config.toml
embedding_dim = 128
shampoo_beta = 0.99
lr_schedule = "cosine"
Rows from block 6 of a small audio embedding model, named by matrix and row number. Each number is 200 + 20 x the weight over its row's rms, rounded and kept within 0 to 999. All counts start at 0.
After each channel's rows are labels from the 100 clips, of 14976, where the channel reaches its highest value: "responds to" is what is common among them. Only what is clearly more common there than usual is listed. The data: synthesized solo parts of chorales (CocoChorales).
# c30: last pointwise conv (model.blocks.6.c3.0.weight, 256x256x1), inputs 128-255

c30.100,200,200,188,253,215,200,191,188,217,264,205,224,207,237,216,187,200,215,200,220,221,200,206,225,188,177,198,200,200,181,157,213,254,200,206,184,200,180,215,214,216,149,163,169,171,197,236,200,215,215,200,230,200,190,229,200,190,232,214,204,194,237,200,222,200,203,200,192,200,200,220,222,222,177,230,186,213,200,194,200,199,200,186,221,200,229,181,232,224,191,203,245,209,207,185,227,182,162,234,202,213,191,201,203,182,185,243,200,225,218,200,200,189,200,200,172,210,200,213,162,215,224,169,219,243,214,212,169
responds to: oboe

c30.49,200,230,170,235,203,192,183,234,194,156,200,178,178,200,225,200,184,200,211,240,200,200,196,261,201,259,198,200,226,216,144,258,196,168,181,193,178,196,225,200,200,211,176,200,200,180,242,183,200,202,206,193,224,200,180,232,153,188,177,178,197,234,166,210,200,185,193,207,190,198,200,200,183,200,240,209,187,200,220,199,204,190,235,206,205,200,200,220,200,191,200,212,200,185,220,207,200,203,200,200,200,200,200,174,228,194,200,229,204,176,200,200,225,200,200,195,257,188,200,226,180,185,210,215,179,200,193,200
responds to: oboe

c30.79,169,201,200,161,188,200,194,200,190,200,191,156,158,156,211,200,173,227,178,226,235,189,219,200,200,188,171,199,200,191,223,189,174,221,200,219,207,200,200,200,209,177,200,200,221,235,200,200,208,200,200,200,135,201,200,200,205,174,180,200,183,200,200,179,190,226,192,179,188,186,162,152,223,190,200,200,209,190,169,177,200,178,190,183,200,200,171,200,191,183,208,242,223,191,200,192,185,200,204,218,200,208,227,200,227,200,200,205,200,217,200,200,190,212,200,210,218,200,200,194,172,200,208,229,210,168,197,200
responds to: oboe; note G4; note F#4; note A4

c30.183,215,172,206,200,251,215,200,191,183,213,200,200,207,200,175,200,224,200,200,201,192,200,201,247,158,179,221,223,204,187,200,200,195,204,200,200,177,211,243,163,212,200,223,237,200,194,200,200,200,243,159,195,203,231,200,214,200,200,188,226,190,198,194,240,183,164,190,190,144,193,211,206,200,206,200,235,200,245,191,200,200,229,216,198,238,162,169,200,174,200,200,200,218,200,203,200,200,156,200,170,173,183,200,210,155,226,223,200,215,200,186,216,200,200,214,217,204,226,200,200,148,200,160,187,200,244,188,171
responds to: oboe; note A#4; note B4

c30.184,220,200,196,221,176,188,208,221,177,178,173,190,205,213,247,200,187,200,230,214,200,216,200,200,200,210,200,177,200,253,192,200,192,206,200,211,215,209,164,200,219,200,169,200,177,200,180,164,164,192,200,224,195,209,192,219,196,181,200,200,179,170,158,200,182,222,200,187,200,238,200,206,200,200,222,200,170,174,154,200,213,202,200,214,186,200,200,201,191,179,169,200,213,182,200,187,200,200,250,241,224,216,239,208,200,200,213,201,184,195,200,172,197,200,189,200,197,203,200,200,200,231,212,209,216,207,221,223
responds to: violin; note B4; note C#5; note A#4

c30.75,208,225,200,203,203,200,200,190,183,225,166,195,178,200,173,200,200,200,200,188,200,200,190,176,207,170,218,200,222,216,214,229,213,200,214,200,200,178,189,193,189,224,179,200,236,198,198,200,200,180,207,199,158,200,169,200,235,200,192,254,189,220,212,200,183,200,200,200,185,200,213,200,226,184,224,192,148,211,200,209,238,194,224,175,195,200,215,162,200,200,170,207,180,211,200,214,200,190,194,200,200,213,200,199,167,200,200,220,208,166,167,210,200,190,173,133,211,194,209,179,200,193,214,150,150,134,200,189
responds to: oboe; note C5; note C#5; note D5

c30.121,227,196,210,245,200,187,200,200,200,226,200,175,184,165,200,200,200,204,210,183,202,200,200,164,200,174,222,185,212,147,200,172,200,194,178,187,179,175,186,167,200,200,209,200,187,183,170,212,221,200,232,173,229,226,215,200,200,194,195,230,211,175,200,200,178,228,187,184,205,187,197,183,188,202,178,207,158,184,193,203,200,156,152,213,200,202,201,186,200,224,198,200,200,221,186,200,192,184,226,191,199,241,183,185,196,207,200,175,215,200,172,194,200,199,200,208,177,222,200,200,174,165,165,200,113,200,181,194
responds to: violin; note C#5; note A#4; note B4

c30.94,210,236,200,186,226,217,243,230,210,209,200,226,200,200,202,200,200,157,175,200,214,202,200,216,182,207,176,192,213,169,200,200,206,190,178,158,178,193,150,200,200,200,227,200,193,200,200,188,200,195,200,221,200,201,218,227,173,200,152,200,199,167,201,200,186,200,200,221,159,185,191,200,227,200,200,178,200,165,200,236,200,188,207,205,227,200,172,217,227,190,203,231,157,199,181,168,200,181,196,200,200,200,211,203,203,199,163,200,212,218,200,200,200,211,183,200,212,222,198,213,211,188,192,188,161,251,173,200
responds to: violin; note G5; note F5; note D#5

c30.119,190,192,200,241,211,200,223,206,200,202,225,200,200,176,193,191,218,180,200,257,200,200,170,174,217,152,210,200,207,195,200,208,200,204,215,198,185,195,173,192,200,245,202,221,176,220,169,168,217,200,190,200,200,200,200,193,249,178,259,200,218,252,202,200,207,180,200,249,208,178,228,200,200,226,194,184,207,271,232,164,180,219,218,200,200,247,200,200,222,200,209,200,190,200,208,200,214,220,200,162,217,200,201,218,169,184,200,222,209,200,224,200,200,200,222,175,200,170,200,184,164,200,193,149,213,160,200,201
responds to: oboe; note C#5; note C5

c30.34,200,201,218,200,209,220,229,225,190,185,200,201,224,223,200,200,203,219,176,200,200,234,220,195,200,200,209,198,200,222,237,231,200,200,200,200,157,184,204,200,189,201,169,200,200,200,207,167,202,200,235,200,168,217,209,200,200,200,200,203,195,176,210,216,186,200,173,202,161,219,200,132,210,200,156,203,200,210,200,194,200,179,247,240,207,221,200,232,192,216,194,200,182,180,231,200,214,189,207,212,221,233,200,223,161,198,200,197,200,200,200,196,175,157,200,193,168,158,152,187,176,200,200,167,184,184,157,170
responds to: violin; note E5; note F#5; note D#5