Weights of a small audio embedding model.
Training: 5800 steps, batches of 64.
Data: 39062 training examples, 9.5 epochs.
Rows from block 15 of a small audio embedding model, named by matrix and row number. Each number is 128 + 24 x the weight over its row's rms, rounded and kept within 0 to 255. All counts start at 0. Numbers have three digits each.
After each channel's rows are labels from the 100 clips, of 14976, where the channel reaches its highest value: "strongest on" is what is common among them. Only what is clearly more common there than usual is listed. The data: synthesized solo parts of chorales (CocoChorales).
# c30: last pointwise conv (model.blocks.15.c3.0.weight, 256x256x1), inputs 0-127

c30.201:146128079112103077137167128160093111143173128128169154128128128121128126081108108127163163114128151147119136130091128111128144068119160187173085124094109171110123117128186128128135128128136107075119122128128128106084141128167128092094145128172128128148159157118148128128175128128128128128128140128068155117128150153128082134032153097146136127128128111143111163094128128128121104128154
strongest on: viola; note D4; note C#4; note D#4

c30.32:100103109118153152131117122128156182192128136092087179149089185128128128114111100128181167128158116128128105128168142158096157183089119147101097128053096128141175134146086181136167057121216128122128128122054128106108128178123128079126106104074128124121153128147128110128128133097126089128076150142128120123115128128165104123139128128125157137140100128128105157153119128141166156128089
strongest on: tuba; note A#3

c30.79:128140102128106120077100128122124187137101138139173028165147118124128126128128102107187090095078220122137112162128085133137128121088063128128115112139068142153128110113082082128108128168114139102108128109128128080094119132150123128117147122128134120171097122098148128128114171128138128125128128128132128091168123133132122157110128050138141130138128128088128128136128115143140118156157
strongest on: trombone

c30.68:128111100117150159150110128128097129124128141105152161128110107159138128101117128118128088120155148117128150152081129137128117128130107128128109144135145146128115151150115094114147133155151129142132139142129136091156154108128128167128141081132134150129071163154121112128129140149111100128162126107151154102146143128128084128148156128128185128167159117146128134128128120119168136182137
strongest on: tuba

c30.162:128128128110109099105146128106147136114119110105104124128118113111073124110151139124128146138151076137139120107153129128128118128105132128123142128110128128151126123155154128167128121128129123115126128095064132104117131083121130128090107160195165156128198128128205128158132144144090153078111128117123146106118128128136111062128106107103107128128115128125128122157128118106168165168145
strongest on: trombone; note D4; note D#4

c30.208:128117095128128099128147090196163110128095104128128100148078123111128102107074128100148046115128128141116113062128163128103108167119164170145121165194079105178101128128106128121203124141128091128202180140128128137161149078123128120105104146141096131128123087167126128128133128128128128156120128128104125151125128128123135157090121113053131176128144100151128114125112130130136183128136
strongest on: trombone; note D4; note E4; note F4

c30.152:120128128114087128128119155166069183128117070128100113128147105147128128153079188131148125113102128128147128141126136123128185128141133128150130084085152124082128128128094118089128088172090114128128105091128140128115128104107193154128128133135091128110141144156123128136111096128128164128134128128162110122099087128133181078128135128128128139128125141077096128164102109137143128120128
strongest on: trumpet; note G5; note F#5; note E5

c30.136:165100128153151189036128102077130111074128128126089128128128172109125102123154128097201128110103128128062089128139128128136121128180123194022101116128161150128133101167165128128128116129128177128085128128142141114128144128150069130124161113112128129128127103141128128152128126138074134131116139180079155153128144128128129128077115128083124160128128128130128149128176149157154104145128
strongest on: violin; trombone

c30.117:089116068148135104128150128124128055160160128064089102150128128128106113128128099178174144073100080113173128200142180128128155128182154123128204097074116141128134135145140111126173154127156134112056128120130131124103116153171103128084128128103114122128104128106128154128124121127121103098148127128085159100135128128096099128100128149128128118128123128131134128164158135183062128143128
strongest on: tuba; note A3; note D3

c30.171:178140128128169095108111128128149148132135106118122142163141128176128143128164128150147120128163123128128166081143179128114103112128128128111128164141138118147154144103114128136197128072137128128128165128128128154146174128151118145128099107128137128119128146148077084128122174129134122128030114100128093113128128145130050186136124139109094163128133127126108142128142102128129128089128
strongest on: cello; note C#4; note D4; note D#4

c30.103:183113136136116154117104084123091128128120128111104071049108122128090145179089090106128115128064141146103163169128126091094128097145118168128141144118128163115128128104177166128138128133128117152115157093128128128144102131118110079146110128109128142128128110128100153141102128128145128131103133174101100135115128172109169164143175136163128103128128164128126128143140118141149128128056
strongest on: oboe

c30.115:128076128128168100156100128176128156136111128128109128128125187147138125118128128138164136143128128128128091128100128127111128089111153146132162128167128185158178136094179136128118128098112140128080147139093140112141128185168196198076131147128146093097128086128121086128128119061108094095119130157141113084108127128128149053124098148167128089128091128083105108069090133137128128144075
strongest on: viola; note D4; note C#4; note E4

c30.60:138178141128161147136128175095128099127129065128128109108135128156099125111136128128068153065128128175181128114089185199145128128102139128093185084125088162138163145197099139128088113165102128128134152128128128092140141163147093162128132112110128089124147100079128128128138138144162128128128128128128092121132128128135102107092060128128114150082153150128122142128158167106109128112128
strongest on: bassoon

c30.229:073105128091128124088113126190128128113128089139091128128159109122128083128142128128161131119127186128178103202102128175104128170101128124161126119190070076141157176112165154139210128128128111105132126161128096060128104163153156128101112124147179128122128101128138115153154128158100080099106131150128128118128128154128128132128128112146114132133160100128128128103189128128167150143128
strongest on: horn; note A#4

c30.97:123128107130091161162081140104117079155119119165079128140108053041128128119089145128118144078166120128128140165186151128179174159128128128145140128110161163128093122138143145138158098128113139119149128128128075093106126128159128166090128136128128134168108136144130128128108171128121082105118127115128155117109120130076102060133122147114161128176179123138158142128128102129119128127104
strongest on: horn; bassoon

c30.199:128128121100109113112128136128172102128081144106149128128087103143065135158100231137167098176128140169132136128128141089115110081098128185128150105086096094208111128146103145163125128124128098130078128118128106126128128128106112097074083166128178128128128076112142128100113137105139132128185124128089125156152129110117128128164086174112140118121149155130096125102076110082128109156128
strongest on: trombone; note F4; note D#4

c30.184:128112108110138090164160128087128128109128150126089088128170128128128130125149128114157109173150181126128082126128176100128128128128107132152112139154086086128149128180128104142095145158168128141113128101163147128128128135146128157134188127104128128107082128143065145155108128128112156148128128128128123128128092128128074084128139128104153157179055127139128128065134115148128164128090
strongest on: cello

c30.76:134101125099128128164097078128085138105110082121143128128128080108092129134105131128131085107109158119179136173141161120145128129164128143137087099152144149137153151157129120116122128149175124128167135111138113128128118128128147107128120138128128154128152128195098127163128141128085147154164145094128128128128128143128117169119187144139134145128106128128128135103128101149148135128102
strongest on: oboe

c30.105:171137102128108076111101062128136151108155159128082115193104128143148128075181128160128104176124128132155091176165154128128165135112085111128137128114128106142128128170128179146155112175128107128156148107128128128128098144091128180094114061115146148105128147128087129149145129090096087154105156128128120101128167128171128116108149120128066116128072098194128128126159096122100128143088
strongest on: tuba

c30.198:106171170173170144128198148152072122097104111162128113122121094114128099119144181070128128123128128091159137128154178148175153170106144081111133128111132147145113128128154076154128128128149128174127128121109119161128104107189120091153128208128128110166128154145111095170120096159152128162133128128116143128128169128128096128128128116157128142063117128060128136139105128128128128140128
strongest on: bassoon; saxophone

c30.169:128110155128128111128199124107124128128144035092116061128127129132117128165128128056094136121127128127076198129175192150128086140150099101166128151097128144162115098128169128110156083128080107128102128115093097081096128133160141132128103128128131123128111112091115128128118098106125102128128128173187149128118128128128128128128140110135168107148128128131155089123129124112174105097128
strongest on: saxophone

c30.157:094151147137122128135128170128151138111161128147151150152103177128128098140124128128147112148157147089121135128113127100128128155161115169119103103128128112186128139145133118128128093105150091128136156172128111109137167128195087077101107128128099128116078128128157146128128162124128128102128135165122111128140160156109128128169104136161128096128122121249134133226128088149184130106116
strongest on: violin; note A4

c30.226:131131110073128128160173106128081073105116100128128089097128193162113128155100128141162128128118128089128128128106128128146128135116136154128158174116128140128120089128108062066119086134064128118165092128181113128103152128106128139138128128188128091158173128142171151118128146074067136126128128139074085117148097151143108128138160128155128129149128171125094128067114098167128128128128
strongest on: trumpet; note G5; note G#5; note F5

c30.239:149128121148185118107093148097128151128131154130141128171128143116160128180164128128128119128147126091149123149113152137108187166128128128139128160128128128128114132111139127146128128134145106124089128112128104158104128128169128098128128141128097118156097166106041128142128105091120203145120136110087080081133128117157128128133116110128107128128028088128092128128128093097128140089044
strongest on: trumpet; trombone

c30.237:128093128140162097128197075128128107115082150133125128135128128117075119168128098128165128069128128128128131108168154147128128097109124134128113166092141126166151126139150144112091119136145137154128128094093162142128092147127128012089110086104116139128143136067131082127092128128097169121134128089128093105128091063128121128092093109092093122060079140121099128128128158128134128131128
strongest on: clarinet; saxophone

c30.104:143133128128192144128234133137128128190198142163151128152195173155139159164151157128127165192165150128128176128131159163148145155152128128162128171116175150117128182181178128150108132167128186133115101093128121118146119101128169078128162115132098112103105109118128130147176128128198092128144128155103128149129128106150132145141091136135128128119104128128107099150108120094183146128128
strongest on: violin

c30.174:101202114120099128124128128130104128128115052138118128136132121128122128128128181128125148115128135104128124164172148128084183128108200162112100128147110128158134132116211098172138165148100151120133088108095146145122128124128087057129145113128147128128103128084133121128111112171127102143158144123128152128128110100044151113128100128133113128121106134159147128163156160146166162095164
strongest on: trombone; note F4; note D#4

c30.87:125151128128121137086188145154139119123166128128071120128161075128094149129096128128091136128117128044164133094165084128156172105128083128128161107154128177088128053128128060127159082128146150128128128128128084113128109165123128023125128141169111167129112077128128128103128128104128128168167128123088128128128128099051128151137127157128128128140128108100125123128128113113128135125108
strongest on: saxophone; bassoon