config.toml
spec_augment = true
norm = "groupnorm"
merge_dims = true
Rows from block 6 of a small audio embedding model, named by matrix and row number. Each number is 500 + 40 x the weight over its row's rms, rounded and kept within 0 to 999. All counts start at 0. Numbers have three digits each.
After each channel's rows are labels from the 100 clips, of 14976, where the channel reaches its highest value: "peak on" is the class under the peak; "responds to" is what is common among them. Only what is clearly more common there than usual is listed. The data: synthesized solo parts of chorales (CocoChorales). In brackets: how many of the 100.
# c30: last pointwise conv (model.blocks.6.c3.0.weight, 256x256x1), inputs 0-127

c30.17:448522500479500461413468558464500426500500417509446479412546477500500493500435468497462461412467491461609500479464489527460510451500415449500500500608500494487460500485431464494520442500490500542509489583477500516500537559545500500500500500469520459546489500500495500573561505500500469450500578474465543545500500489500500572562490500500500544500549540565500545500482515608530589456506
peak on: silence (100)
responds to: note C#5 (43); oboe (40); viola (35)

c30.169:504500500470525454509475500523500500500454381500500394551511534565500500571500500519500500470571558580462515571481590570500531500500573474543533521577500457452492500517500500573369500579500496463465533510562500500483500573500563567574500586524514485500500509451519492500460504551468500567481563458445525478413440540500579500500500506498500508500500500472500500509500603568465482508464
peak on: silence (100)
responds to: viola (33); trombone (30)

c30.231:496521473500417500430506507500516598500442538500453485483448375489486424495500546430525500531503493550500507472500557500500500468457500500465490464500500454500509462453492500500390500524500500483462430388428418423500500512483500555582488587487458500500551483586437462506470465500486553500541500511493500449500540474455462500447450500439513520500572489538539495501485540506535484498464
peak on: A#4 (47)
responds to: violin (100); note A#4 (58); note C5 (48); note A4 (39)

c30.167:500532477499500500544484512500536500480500543462589571500547500482500500500414527500659500484466500500516500446411557546500503559663500500500502500509489565500570542500500551500568500609500455500501495563500583500500572500487474500451525500448464500577450500523500522418452450500500559557500425571493500472500537459500526520548500500486465424419438500500493500549500489500518500471542
peak on: C4 (28); B3 (27)
responds to: cello (100); note C#4 (44); note C4 (38); note B3 (33)

c30.217:470500539500533451514455500500433524500523500579500474500500453515495648527464500451496468542490500500500500427450488571452463548500500493636451516507546484584504528500500458572455473536500549621500465482506483462500500537438500498478530500500500485495436490454500555500500588443435560480481563432500500500500658500516500545507500520444501598495500533533500500500478536500515500406537
peak on: silence (100)
responds to: cello (51); trombone (29)

c30.85:456514500522500400562457479491466500476442500454428446465500468516549464482540449577531434562500517500472538463535500417500535500495500468509541544458522500508500514500439500551573468500414534540548428592535567413458431500500448500500539497512500511497490492516537562529511500500573485500520544523492500500565500500511564465572500497571500500487500500470576499507516390530601534573419
peak on: F4 (30)
responds to: trombone (100); note F4 (41); note D4 (34); note D#4 (28)

c30.159:500441444500509500534500460557624452500442517500500486461500463500502500547454485500478446500500500399484476488500548500500510500558500445566567500527582544509475571548493490500500575481461504500519498473550517523500552563471500507567463512544457541453522440500504479592507483492527521559550600545562500424500552500570500587561500557500561646544435596488500458500538500527446500496522
peak on: silence (100)
responds to: clarinet (27)

c30.110:507500487517500472479547558516538519518581500484448450522525543557543399483451566519589500500513500455521548477523538486500456385500500513446615500451500500500536429557457500488500539500558464433500435576524472418529500521500500479496523454449500500463584501515484500534537500523575534512500500471431475501502500506465486546572375500498500563531608510514522451460482390451524500428435
peak on: F4 (25)
responds to: trombone (95); note F4 (38); note G#4 (34); note G4 (27)

c30.174:420471433461500497489611439500500488431503469415500500424422483438500393429439441563622570577499500568526480500500466446500500500520500515456516465480473515500461500406462545491517444448490500490544481535543500500500527597500552500526547502500516464562476543500468500512500547500510486486495390500461500531500486531500500482524500574516500469500488469454505389415500504524482433503500
peak on: C4 (29)
responds to: cello (100); note C4 (44); note C#4 (43); note A#3 (37)

c30.51:500500511500540500576499473658553500549552612500567597615500468527512533478472539540524498595500472500450446500537597500495560498442519500473415490385500533537500498500556516500494509500500456483491422484475549500494500479558527500390500500514507484653500500497594527473500462500570523500501574480537536500502468432550483500629509500539412502426500511500491499500536572500530500500544
peak on: silence (100)
responds to: violin (35); viola (25)

c30.135:554454500453463500564440500518500510464523500536466467436489538479500550553494505471404500510475500500416500500500500500479485505449500458486500450500581391500455432491500500547500449500480507500527489500566445561502500447438521418580500497465500522455516424468506500516487551564557484496560541578500530578539538554594500579470593514547507464500518512445471510500500454513500494500453
peak on: silence (100)
responds to: oboe (74); note D5 (38); note C#5 (35)

c30.186:485499456525401500500547500500415500534512486544449485500465511485463465551500489500500500424447569492419443532456411515500533500451528500509500409535524575500522507470535500453509490500546500525575497482500520547484516541500549522580476466448544500521497475500523603499493422543447587499530600468513544531500567447481500458500428500500500494405463456527544459500500447500500500500537
peak on: F4 (33)
responds to: trombone (98); note F4 (36)

c30.56:479500462535500569500472500455473500474430521500468548540542508500405473556482500535500500500500489475500542500426501457489500563500530537540379510552500431508401479438500500528424500500479516469511500500469395478500437500500554500508515500467500395500500468383497450500500500440484489448500500517552479500438500521453515439543463374401485500428493500492511500553496468500500508535550
peak on: silence (44)
responds to: trumpet (46); trombone (37)

c30.212:500500500500537486500458500563560424500563414557500575565446463450403500500566468498541483500500405463501617473462442548485548500488500500468382462431573500500435496492442496492500503536509500496500500500459431487548500550500556471549439581500500528459500500476514495487500462500500479446500500500516560536444415581492500500544515485557468500520426500500500497511500560460556425566436
peak on: F4 (40)
responds to: viola (100); note D4 (42); note F4 (41); note D#4 (38)