A small audio embedding model, trained from scratch.
Model: 3.91M parameters, log mel input, arch ecapa_tdnn, norm groupnorm, activation hardswish, depths [18], widths [256].
Training: 5800 steps, batches of 64, held-out accuracy 100%.
Data: trained on synthesized solo parts of chorales (CocoChorales), 9.5 epochs.
Rows from block 12, named by matrix and row number. Each number is 128 + 24 x the weight over its row's rms, rounded and kept within 0 to 255. All counts start at 0. Numbers have three digits each.
# mid10: scale 2 width-5 conv, dilation 2 (model.blocks.12.mid.1.0.weight, 64x64x5), inputs 33-43, a 5 kernel for each
mid10.0:128128121127168161135128128154150135118098145114116113083128143143128157128128128097069128180155147128112139128139128166128128128136129145113128084128164128128086139
mid10.1:138135094132128141147105128128140105128161122128121147128114170149090168128124135128135091095128121122097114128128097105100166094130145103128128128154128103112138128
mid10.2:129119128117128128121152128131152087118195113124159128097109140125140074122128128112128157133143082201099164106128100119142128128145138099128128148146128153127128113
mid10.3:125143103128128128170168128111116133128133128132107152107125162130128089139128128128128141146128086168172105128108128142103161128138128112128187131128143092147128123
mid10.4:128116150128113128142124150135128124115128128128153128119111066154128130126179128147096130112128128108109149128139112109128134128128134147167102120128124136072172128
mid10.5:124128128100128106161128128128128097149148134144159128082167148176068146087117099112143133141097128128166128081137155128127128162128152073152163123148133090128142118
mid10.6:106107156105119114095090136134128155128139167113111109104143128128144082128187155114128145128148128095168088128128128177128128097118154159128128118128120128159127107
mid10.7:128128125128128128148095164135128159158114128128128122128128142156138145128128128128128137080139116113123128108128109147101138128128131128128128128128141128129128128
mid10.8:134150128121128114157142129164128155118169132128128128169153067128176137123142154138121100167159125094086142128160155114128128128144137171137128082158180045114144129
mid10.9:119156077125128128155128128194128162128116128117152135108128129118178133143106141118170101166097128152128158128147128079128128134080122139128106128128128130128128128
mid10.10:128128127128128125116128119139128127128031131128124128111101128120136116080128128121101150134128114164137137128071145161154123120128128100128180112150114128128141099
mid10.11:170136106137139117128089128114140128128132128146104116092111115102111086098189137112128128126112128128128176166128128111130102124128128128152139147147128109128128152
mid10.12:114128112128114117128108116128151128142132128128110051126171112128130114118101116128128127103128208128096128128159138064098096207096128156128137128140128108088128144
mid10.13:128093100209085100096145128163128128100174128128128059072128101136139099088159082128103133151088095094128128121197150128128128128125155137128128128142128066157154105
mid10.14:128104094092128133095137176060126149097076135132087128121120074099149128101079145108081128159128105128128137148128128128154117144128128149066156125128128138118096154
mid10.15:128150128101128108140133170128128177104144077128134118148128095096125128128111128128099147158147150129156125143128105128154110098125113194113128169128193103126129128
mid10.16:148125113130122137140138128161153128111184086096141161128139143111159098120096128113148175128082066131128128126095088188141108122128128147119147119110125128178118085
mid10.17:172128114128128097128126140128085169128118066147106128126141094128104191099154157128147088089163171105122128171128124118128128151088128128151163128126128080119125144
mid10.18:117168128094138128177128150128125111129135120101161128128131126094120130124138128125131128170200198128097128121083103105139118128128107128165128097078148157128147128
mid10.19:148132094142112129176114115113128128128128068110123119133128160128125153112128110128128074128165086106124184145111128128140097092108144159128142128141126128110128144
mid10.20:128128128109147128159129099144094120164128127157133124128179108110130151129129100128128138128162128117128134128173138077110134128153140105162128128132134128101187092
mid10.21:143088119128128144128158126128133128116118134128128128141139128128130124128128130128129109050113128130122111191160113111180128131128127128157102090128134128127128130
mid10.22:128181112121125128123161107128082128112128112128086153123133128095158124079162089140112166173129128160128101128128045128081157128128087128128128128183098166119104140
mid10.23:125128087128176136145062138152162128098127119128128152083128128128098128106089128115130177089128115137148122118091130128140128128114067160144128118143108123128123128
mid10.24:131120128128135128135124160121092106166128171128128114128137182120128128118131165128144140110141128187172087156128101143128123133128090155128132142128128115165128069
mid10.25:128128121114167128124077173128122169161113128128147137083128122128128176132143128093128181140152128138156078159176093121128128128128128141080133143128124104150145119
mid10.26:092128128128132158128080128128141107089102084148138128122091141128128128103128128128106132111111131092163128128108097128147128128128108088122090145113128131128128074
mid10.27:128128128100128128128157149116128146128128145128128088109125116107086118110084154158144107150136115121166094153094128128159097128128128116154118128128128128128137139
mid10.28:083143148141121128128105198093107128166100128128155147141128108141128120121121128139127128082161144112151147085152125155107082144128133081128128168128109087135128128
mid10.29:171145115072145095125128167123100172126128128128128128128128086128128130128128145191173107079146106128182099129168179134128128120114128128170104119128107026128153171
mid10.30:097164116153128132137098154092128115128128157128162082083175123088120142147091128128111164142110096139128104133199128147128128128128122156128128154154152072139084110
mid10.31:092128079146124168167090131128128090145128128128128134133089082167128108126128118128100107128156111097119128144152121103128142128128117084132135119095128139128184148
mid10.32:115143128123087139179128128143127128182163128128128073153141121128130169123161145114103128128121128128128136119114128128128098124128128173080128131155128107128128119
mid10.33:128128195118146128137170074127128117124167102106128139108137144128159116098128128128118159103114128141111128128116139128128066128128135131128101128124144128157148102
mid10.34:073128128128144099159128144115128136154154159068128128188110168128129157128128104128113098115128124099128128135128088062176106128128138116128145095120149086125128128
mid10.35:104115185175121139117140128106128149142148113143132169138128128150128123117169078136162128137113128120120128113137167128128150100144128123118144128124086134098167128
mid10.36:141128115149095128163158128168135128132094104140128141171128139128111123165162089091128128121157126163131125188158064128128121132128128149128143124147118067168128099
mid10.37:161085128156179187122078162128148131162133141071128128159083128110113141152171108167128111102132128161124128126134089130110128107163128128128128106128128112128120128
mid10.38:122152127125104115178128144157128148159123088131128146169153128124147107093163128090127133098128099138152128154140100113105130139154128142144116154141138062148144159
mid10.39:075105196113128111128128128145138128150128158144128133104126133092128154128149064147128128095138128115089128128113128128133164128128120068094187137098128128128125128
mid10.40:105172128128120144128161069116128115151164132128151120128103128147184105126133151146124128133110130128163128101107140153128098137128152074104157138135103128121080128
mid10.41:151148170164136149151157093154128111119151149155089128099128128069118075128144128128152128146128128078128139128165128128128128103052137128128127128135128128128136140
mid10.42:128112109128128135169128112150205128128154103128123128128141166128128133111134117116133150164113122136142091084145153123101128145114123091126135119196128114128161096
mid10.43:128119145139143177098104128085175128113140158128074116128128128128088128117185106128172129128124139150128149195135144139128128112128136142177087094112111128128102173
mid10.44:128160141104128128153090160128168128158128147121162094128122132117128131128108194135135128135137120108151145168128164114126109111128128128133128101128128087128100138
mid10.45:125150082125141181167104125107112121128128127178128109109165160128128151162140124128098128147131076093128136128128121128167128137117104123128128108128155128147084128
mid10.46:153179138100128133140128122128100096109129155103166132106144128150118111128082128128177128145128128125123098128142128180145088096128145128128128128096064115128128128
mid10.47:103137128165126169115173074147128128128133128128189107128125123090173120128067128137133129128142083128113128101128128112128164132119109128128128140100128128128157114
mid10.48:148113126098127137146107102101128112139128139110128106111121128128118152068117128113105129128139128087128117128128131147104128128154180133128128085128109125128116147
mid10.49:156115151128144150134105128128128116128102113128133167080151100121108151116091121151152165128126144107127131133128121165127190130128128136128128086128128156128133129
mid10.50:127128104128148167142103110137148142128212068128107136143115096128162108128156154142090116128105128170111128120128128149127134165128128149144159098122082110069143151
mid10.51:119128106142093134089128118128128136136128128128137131128087129128155095128128128132142126128119128148134156121146139128119137139125128139128128141128107148128130134
mid10.52:188142094096128128114129153166183128128135059106112165164170128102111105093128118162128103127164153128080091128128138168117162145128118110080100128128153121104183128
mid10.53:128100122098128155128156141096143128128113080195072128128122084128100115128157138109139086133106139112128142125104136128128110116128110098121186139121158121100116100
mid10.54:145139128121128152128128128133128127146117141083128183172143102128137112098149102128128134105152176128111156118115112157128110128170128128128128117109128128136128102
mid10.55:136113128128128102128173111090128125128123098113128140128128190128128164084146128115105154167171150124097117128128181120143128152128128078154161128128110128168159128
mid10.56:128128126115128128128128128151168183128128128151125096091128095128128128161128133144128056117128119123194096134141074128128101128128141133133128143147148122116108094
mid10.57:103099128117136128128115096160141096101158128128174141147108128128124179131103133153128139117169114067128090155154093144101128122078154127121139088128128093153097108
mid10.58:150128128092129097131134135163128082119125128091128186173113128128141147125082160130167117087106133148122068128175120128100179108128136143128128095128128148128128109
mid10.59:128151128128128141114128132116128069128132128153116128089107128084107146159128120128143128140123128106157115130161159128092159128128169128168128128096110128168128111
mid10.60:128128146128167114128155154128133128128112128103105128109167121148137088091173083128128166186128137091128128105107128128128142128124174094128145128128128103109100128
mid10.61:145159127098081137122184098093128175111128128070136112128115141129109128121118150128128136113146128109176128128133123128128150133108128093110114159163097080092157196
mid10.62:128137128111123115151128128149100127143150142107138136128108128128128131128120138135146128096158061128123123188166070137123147105079128118128168077128128128128128133
mid10.63:128142142106104128126128128122172154128117128128096128131120106150128155098127180164128128128128126128128119148128128156128143128144159138128166110128118128150171128